config.yaml
dataset: "photos of plants, animals and fungi (iNaturalist)"
objective: "v"
targets: ["species"]
norm: "layernorm"
activation: "gelu"
moe: "soft"
expert_mlp_ratio: 0.25
width: 192
nesterov: false
epochs: 7.6
lr_schedule: "linear"
final_lr_fraction: 0
weight_decay: 0.5
Rows from block 2 of a small class-conditioned image diffusion model, named by matrix and row number. Rows with one number belong to one neuron. Each number is 128 + 32 x the weight over its row's rms, rounded and kept within 0 to 255. All counts start at 0. Numbers have three digits each.
After each neuron's rows are labels from the 100 images, of 14976 (inputs lightly noised), where the neuron reaches its highest value: "colour at peak" is the nearest of a few named colours to the mean colour under the peak; "responds to" is what is common among them. Only what is clearly more common there than usual is listed. The data: photos of plants, animals and fungi (iNaturalist).
# fc1: MLP up (model.blocks.2.mlp.fc1.weight, 1152x192), inputs 0-191
# fc2: MLP down (model.blocks.2.mlp.fc2.weight, 192x1152, transposed), outputs 0-191

fc1.221:108135166141100142141170104182138124135161123111131124166093146140108047141120179127192110196089128127101105174098102139129129134172181137001137116135134067034225126144129086144153124186121136129129116139085064128151152123165096136128128139204122134075089110133127142129037149130106128123054157120131150150128114160097119126175115140132122112124107117121112121084193139144144115136142115131087144146109107138108132144151141117144089144131048145118096130148126138109063201109096075122079137142155132088155135139134133077119160108156185115162074064127152128128153092138112188136
fc2.221:167177130122084127133170131097128174099081126151134126144107129095127112095127108121208108132073116171095122111128123143129110118153149124006104124137126252179214126147134092071128126144128162116128130110145080181090128116130129158144140100000147184128143144105144132160196058135118100120087197122135104155198097128172116105160151129131121101121170105165123114076127133109171092108134125112122123144103131127137145128152134129129085121129115151132223144125084129086120132125118138128117077153172081113104106131132128123125128121085084095179150048146117146135163127136141126134
colour at peak: grey
responds to: order Passeriformes

fc1.202:170150117119155141105130110106131107148165120135073129174128118163138131094114059128136133117178128145125122138142064065128123003130136159124119089121103099137128140128173148121137163126161126064113108202080162099155144116067130108178138129068133149116127070170148125153115150089145156126130159133120111169111088221176125124111127130135129115134127135128131082130141127106118087152255130140107121128137137121134103129127130070125126116134129127147085194129125107150130138139134106115130128130133133154131128159081039208177015135058129138127107129133129122120122063038136126086
fc2.202:131167135116124130134119131132165133040132156128107087128195122127132149150141165129181089130128128108140116121126147159126146059155098128111100121132192128131118129128143126121217131123127168108113139040109105081113099132131119128126124113142128097129129214109120143061131118121117094127175117129203148128135043127153153131146130129134149146131127143112132096124098010176173181171085152131179119147123128094136128177215129153128129137124158109214140135131128129170117130128111131126191164110131126130127129132105128135067010127217054127141129125108124125161141148150146212134
colour at peak: yellow
responds to: phylum Arthropoda; class Insecta

fc1.301:128116139147117120127105135107127140131130164133097117113109139130143135138134159139144136152126130133136136109122134121101140109104107142110130109103154131124136193116136119104135116198124163135133109027170129127126084118152113119214025148121122137097135136190131193147151077133081143154134125197114074133141155147108118150104116092056131141131151181123130128124090133115123145012133151143132124121166130131087173071155135155123166127126112121166129115122178127126121136148114169130129164091131081106133127123137115154133224000212116090135122137089154093146076150210051129130
fc2.301:118082106091112135047132113134119149125112126147126156115100184178133143124120127128092127152125123135150125158129119098106142126130065137141137113136170167123126255138207127128128137127123162089140003178111136118126128152094187128130223108118103127144113131126128129119116136126146158105127122192134112123102136157158118143116087127095125134143131147125141162129133132093132124094034110128106121110098126148145129129130168000127133105098132137138159118143158136138104130134092134065140114108122140121144124101155113139152177255086143146138128130108121125120132065035088142106
colour at peak: pink; purple
responds to: phylum Arthropoda; class Insecta; order: Lepidoptera; order Hymenoptera

fc1.437:126129127113128129120128128105137128128131128129128128113128129168125211127128124128115128129128128128131151131225128128043086047128076127107129129165127136154128170138053128110129140121255126059128127130128128128127127129129106127170164128128128253128124128255127035127129128128130126134132130127135128128104128133127129043127128129078128128128129102103163127129128128013127129127141135128128128140208100136128162132108128128063134128129128136131126128204120129128128127124128092128127128128158171037128125128128128130127118127127135128128128115128133129083101128128130157128
fc2.437:140184128133128125134105129199087127127116124126129145128122128159118082097132167130215129128132128111133128132129157089158127181129128131127128112119128128140127128129025139196128141128036119165129127128129127127133103118128114128097130127107151070134127137000127152129128128131128128129128155091128128150128128121128128128173107128135157132128100160127121124128128131128128135127132150128128128127128128128083128221137069141129128128128127118128128129128128124113091129121128128091185154000152124128140119127092128128128074129128141128128129128128143126128129008128154128128
colour at peak: brown
responds to: class Insecta; phylum Arthropoda; order Lepidoptera

fc1.263:124106121143100111128118133116131131113094130108219154123136130112030142156127126198089136107184133124093174056154101132114093127122185151166146129049114142045057128174124128151143166131185136119127129088127152132083086103114148112159131131144103085120126117087091188090081074128128170154133125142125085127128144086127127055140108129109098129053127105129139133107111097113128138128131232136154067146135116131094128134130091166117128202126161128073135127121132112147133136117114150121132119043045128178126131132119104107057107105094150133125132152155094193102156118121171127206
fc2.263:121151121116157173037134112107129186151139152120227117146175069155105127174101156133132127124100128162134074131154109064107132129167137129127117122157137127080128081128126162147160117128015119135131127098102105124113064130147093145169133128114166222126096162246130116120125095125130124183126132111146124124131100194089136179057126128162117115129127135121112074204079146116137108104129134131041091111111118146123129127138137149076128143148129149127117165117115075129120125128171167129074092226146104145112130158180112151117136159111129120136099086135152150076170165133095145144
colour at peak: grey
responds to: order Passeriformes

fc1.247:078107137149120132159123110183130151105058103071148144044126133130084111143140153153129132090122127135114130149070130105127143213128130141118123103105131120111140000138127128093139127005121132134145166151126137136098132126152121136067142097124123130168122127171116118130130131118187110113122130128118116148129131075147194073074178167172131171123130140233154126129104187095167139127205158167146138125156154112135163132142082085131129132097132157096142127150122150131073069144115077143118135084137183132108133135130120092138131186121192133150164131138127076104127132095155134165
fc2.247:165146127163119140128144100103106126127199186107131158175168115129154109104154069065147157100160128125122114156129156125138121134181128126076127112131182080150148206084122163170128098089132174133118069173112134093133126112128125169051120135167140119142137151116123062122084118136111092205112126050147192128191093100116132133131156128169143058118124187133119063122129071093139128166097130164102113124145126113123123136143117089110101172141107156107130129089133128117138168129148076137145137131114062140130101158152124113031059144173075128134122204138127116214133127140090088190
colour at peak: yellow
responds to: class Insecta; phylum Arthropoda

fc1.542:057051134128082125130118125106114169134040126148131132128122130020120114136124128167103130169162128118130105053083074127101129117116121111129130128126126111143037127126079190172145154129129095128129103136061183202109129095116114106161111129139135112149104166199126138123135124134137135119151197135158157128154131123072107147148186145123131166000130120125125127123125198142066128139130126184173145143130125128123136144103073150125132129129128128131113178125106101129099173124118108119129153110128119173128141085121105000127134128111139143126128122145132137062127130126132134139
fc2.542:143146069129148160077050119166117142127101089145112132126075128137127127104059196221140110163128128130114128114134132132118129179147096128116124118241084115130089115134121125175183164127100093146128138128128099129118116147139082138126050095131123169117076038127113203131106164124127025143137156130126196130106141196158146254110165130087156119081121133157128180100105119123119085200169117160120164135128139119082137133126113143137129127128189114118142150157080100151086112127126084122095160126131159132154135132137111146119145140128128132112142135130113049149135164102122104137
colour at peak: grey
responds to: order Passeriformes

fc1.45:123159169115128101078126186094145129124155124174103128130159126150124142114141127112147144134129125132102202155169100127032098108134069111162106105127146141129120180121120137046168118130255137135126134151071118141121125129127123119107133120134148174104124091239110096197148154092117126136138157139127118146098149198117133134151167150131128099182122134189146161127129130066148127086160115132127127147158116199117154046110136149066131128131135124255127107128135127132124136136178117091124137113124149142126126124104101116146108131120155160126101154117142118110094118122113128129
fc2.45:168131157163112131119124128129073129104149125106130120126114126146107127123174133115140148106174128128252186133162128126121114119188102124114132128101116143140141129133101179184102112145105198105113197127118133120133159081129162117053132117124140102085163208047155126127134131139157103151122152142119135089094146203129116137166041036096126162122102140138126103135150150101122097037146122124112151128143138103136109244123128135152110160124114128133132108118143137117114137130255090157210129098140118130152162127138129148125142106129129132128067093131124133113159131047099115130
colour at peak: brown
responds to: phylum Arthropoda; class Insecta; order Lepidoptera

fc1.91:128128128128128128128128128128128128128128128128128128128128128128128128128128128128128128128128128128128128128128128128128128128128128128128128128128128128128128255128128128128128128128128128128128128128128128128128128128128128128128128128128128128128128128128128128128128128128128128128128128128128128128128128128128128128128128128128128128128128128128128128128128128128128128128128128128128128128128128128128128128128128128128128128128128128128128128128128128128128128128128128128128128128128128128128128128128128128128128128128128128128128128128128128128128128128128128128
fc2.91:128128128128128128128128128128128128128128128128128128128128128128128128128128128128128128128128128128128128128128128128128128128128128128128128128128128128128128000128128128128128128128128128128128128128128128128128128128128128128128128128128128128128128128128128128128128128128128128128128128128128128128128128128128128128128128128128128128128128128128128128128128128128128128128128128128128128128128128128128128128128128128128128128128128128128128128128128128128128128128128128128128128128128128128128128128128128128128128128128128128128128128128128128128128128128128128128
colour at peak: cyan
responds to: class Aves

fc1.30:119150097119139102109126174110132127132132111137128131125127131127131133111128128149129125143130126136060100186104068129007132044141125096127122012131129135127055127121119129080139150124114141130158085139106154136113128098126111127101122128116156160114140140163125142207125136119121204143128102135130100130098126165121134136128125016130145126153132130122098129150144139127127135128255124127137108134134090185129091130163138115084134128128124110191155152123179124133136137136152125142127093128128133125136141126131125006150128148128129126128128182128129129123169104130108140084
fc2.30:144131114127089128139135075247131139164131146105126114127133173103093138142077134128113053127130137152132128149108197208102134166108101128127166078127212192125133127131133114089127133128150128128139178131127127107122128148108128124104135129117122125129132128133089127123134140153128072118137127139127121127114146124129129130169130000132146131108126128134128098109129124106196089128140136127117167126145128101129130132127131165130116127089136086255139159129128127112127128127113122128160143148146166132128153117134146170128101072129054121129141150111129179128136139125103137130
colour at peak: brown
responds to: class Aves

fc1.215:108140129124146158092115123153120128077128130122141132147156164160099124122127101113143160078123123127131119183255136119119125116128124102145126134137148161119125194173068113115096111109096129095134123140140159143130129127128098152151172108132099132190226199129121119127145128083127125149109136187145102126138111132136136155127064130128122111103117112143122127130131164105139138136133122119123123142118136167065134123128126129125112116171131149144132126131133139141127094131117138127161134127128126122135130110151011255130186126114128128129128129137114152160120148126097128156
fc2.215:133128098133129130117133125116146136100104158155181166127094133149174132108080254128160152053132113097159150144149134128116142148146126120131105129153109096129124092129082125078124126115126128130133095124123128132105139123127136126176114118118168082128255115063133145127111111111132164201125187255139151125135104168129132184171115128130135114098118141179112135155128128118107157119074141109220131128107125115232134116141128132162136107115127075155130129113129101107129147129131129127135130104116118116132128135075130047134196130163127128133172106129128107132139001129178114107
colour at peak: grey
responds to: class Aves

fc1.423:000123159128162118116130116133146126123137085131165116155107107128130095093071139155130126134129127167087096097125128121125128166142133253126126056128096099143128122191069136120130019146207050106108126128138154135126125148119124197048121130096128127158135106153125175141131127125128136120098165117126136078118130067118127137116126128184121153088091121233138129117144123099109131128148129153126126113128117121106128137133125057133119121135127156136162096134148150123049130150127134103080106128111132127100127127118202062119149127123156130122146014123131129148057100105082127128
fc2.423:185128145164089126129122055087110126104136129119237145129119132132136106132143128106127152136181107219111139140146129154135124112194125126134091090095111127129118125085222140163123232124056158044140113185103130108126128128119145135088131106133071074123196136058134019089126134155114122128096139118108134111174131081135127156136069124157111118091125119152099089178144195125097129088158145133122126124132112118107130140131130083113136140142134138056082120114166119127123047128133115122198107129107140127142190126089116131135123094143144122087116162123112152142206110118160134141
colour at peak: yellow; orange
responds to: phylum Arthropoda; class Insecta; order Diptera; family: Syrphidae

fc1.24:131159113129107166139114094128162107131162156080105127132131149141083125128099122162152149134127142100176175128181130127144107095119188129164125127123176115126142136129069176123171131136117122145094103160126186178080162122108101054175000123091129088143131126155151188134158117143126171234086122146114128127158128163111166130126062144099129129107128117128169151117117147135126130160128212131125118128133101146161139136127127108112136128156126135133124227184136147093088134123140138040099116107130138172127144124095000132136113094144127149115158129128135128094130118069180129187
fc2.24:120126140117128089079085146131119154114121105112116098128112125253115125128136196123133158134134129035127131214119158149061129126148081114121128117152104162139121131138116173130090095125042109123134129112083071091127142116150128133178193138134133166131126102252124106178124167111159067077118130128147134188098134115076132061118125129130133134129127128064052139147126127101108140123091157119013124133127132093135118131111150171100129135129082101062162154101086149171140112130128097112144158153118145127047190137169132137089104139120121138136151145129130144164101133111153117120
colour at peak: grey
responds to: class Aves; order Passeriformes

fc1.65:128128128128128128128128128128128128128128128128128128128128128128128128128128128128128128128128128128128128128128128128128128128128128128128128128128128128128128128128128000126128128128128128128128128128128127128128128128128128128128128128128128128128128128128128128128128128128128128128128128128128128128128128128128128128128128128128128128128128128128128128128128128128128128128128128128128128128128128128128083000128128128128128128128128128128128128128128128128128128128128128128128128128128128128128128128128128128128128128128128128128128128128128128128128128128128128128
fc2.65:128128128128128128128128128128128128128128128128128128128128128128128128128128128128128128128227128128128128061128128128128128128128128128128128128128128128128128128128128128109128128128128128128128128128128128128128128128128128128128128128128128128128128128128128128128128127128128128128128128128128128000128128128128128152128128128128128128128128128128128128124128128128128128128128128255128128128128128128128128128061128128128128128128128104128128128128128128216128128128128128128128128128128128128128131128128128128128128128128128128128128128125128128128128236128128128128
colour at peak: cyan
responds to: class Aves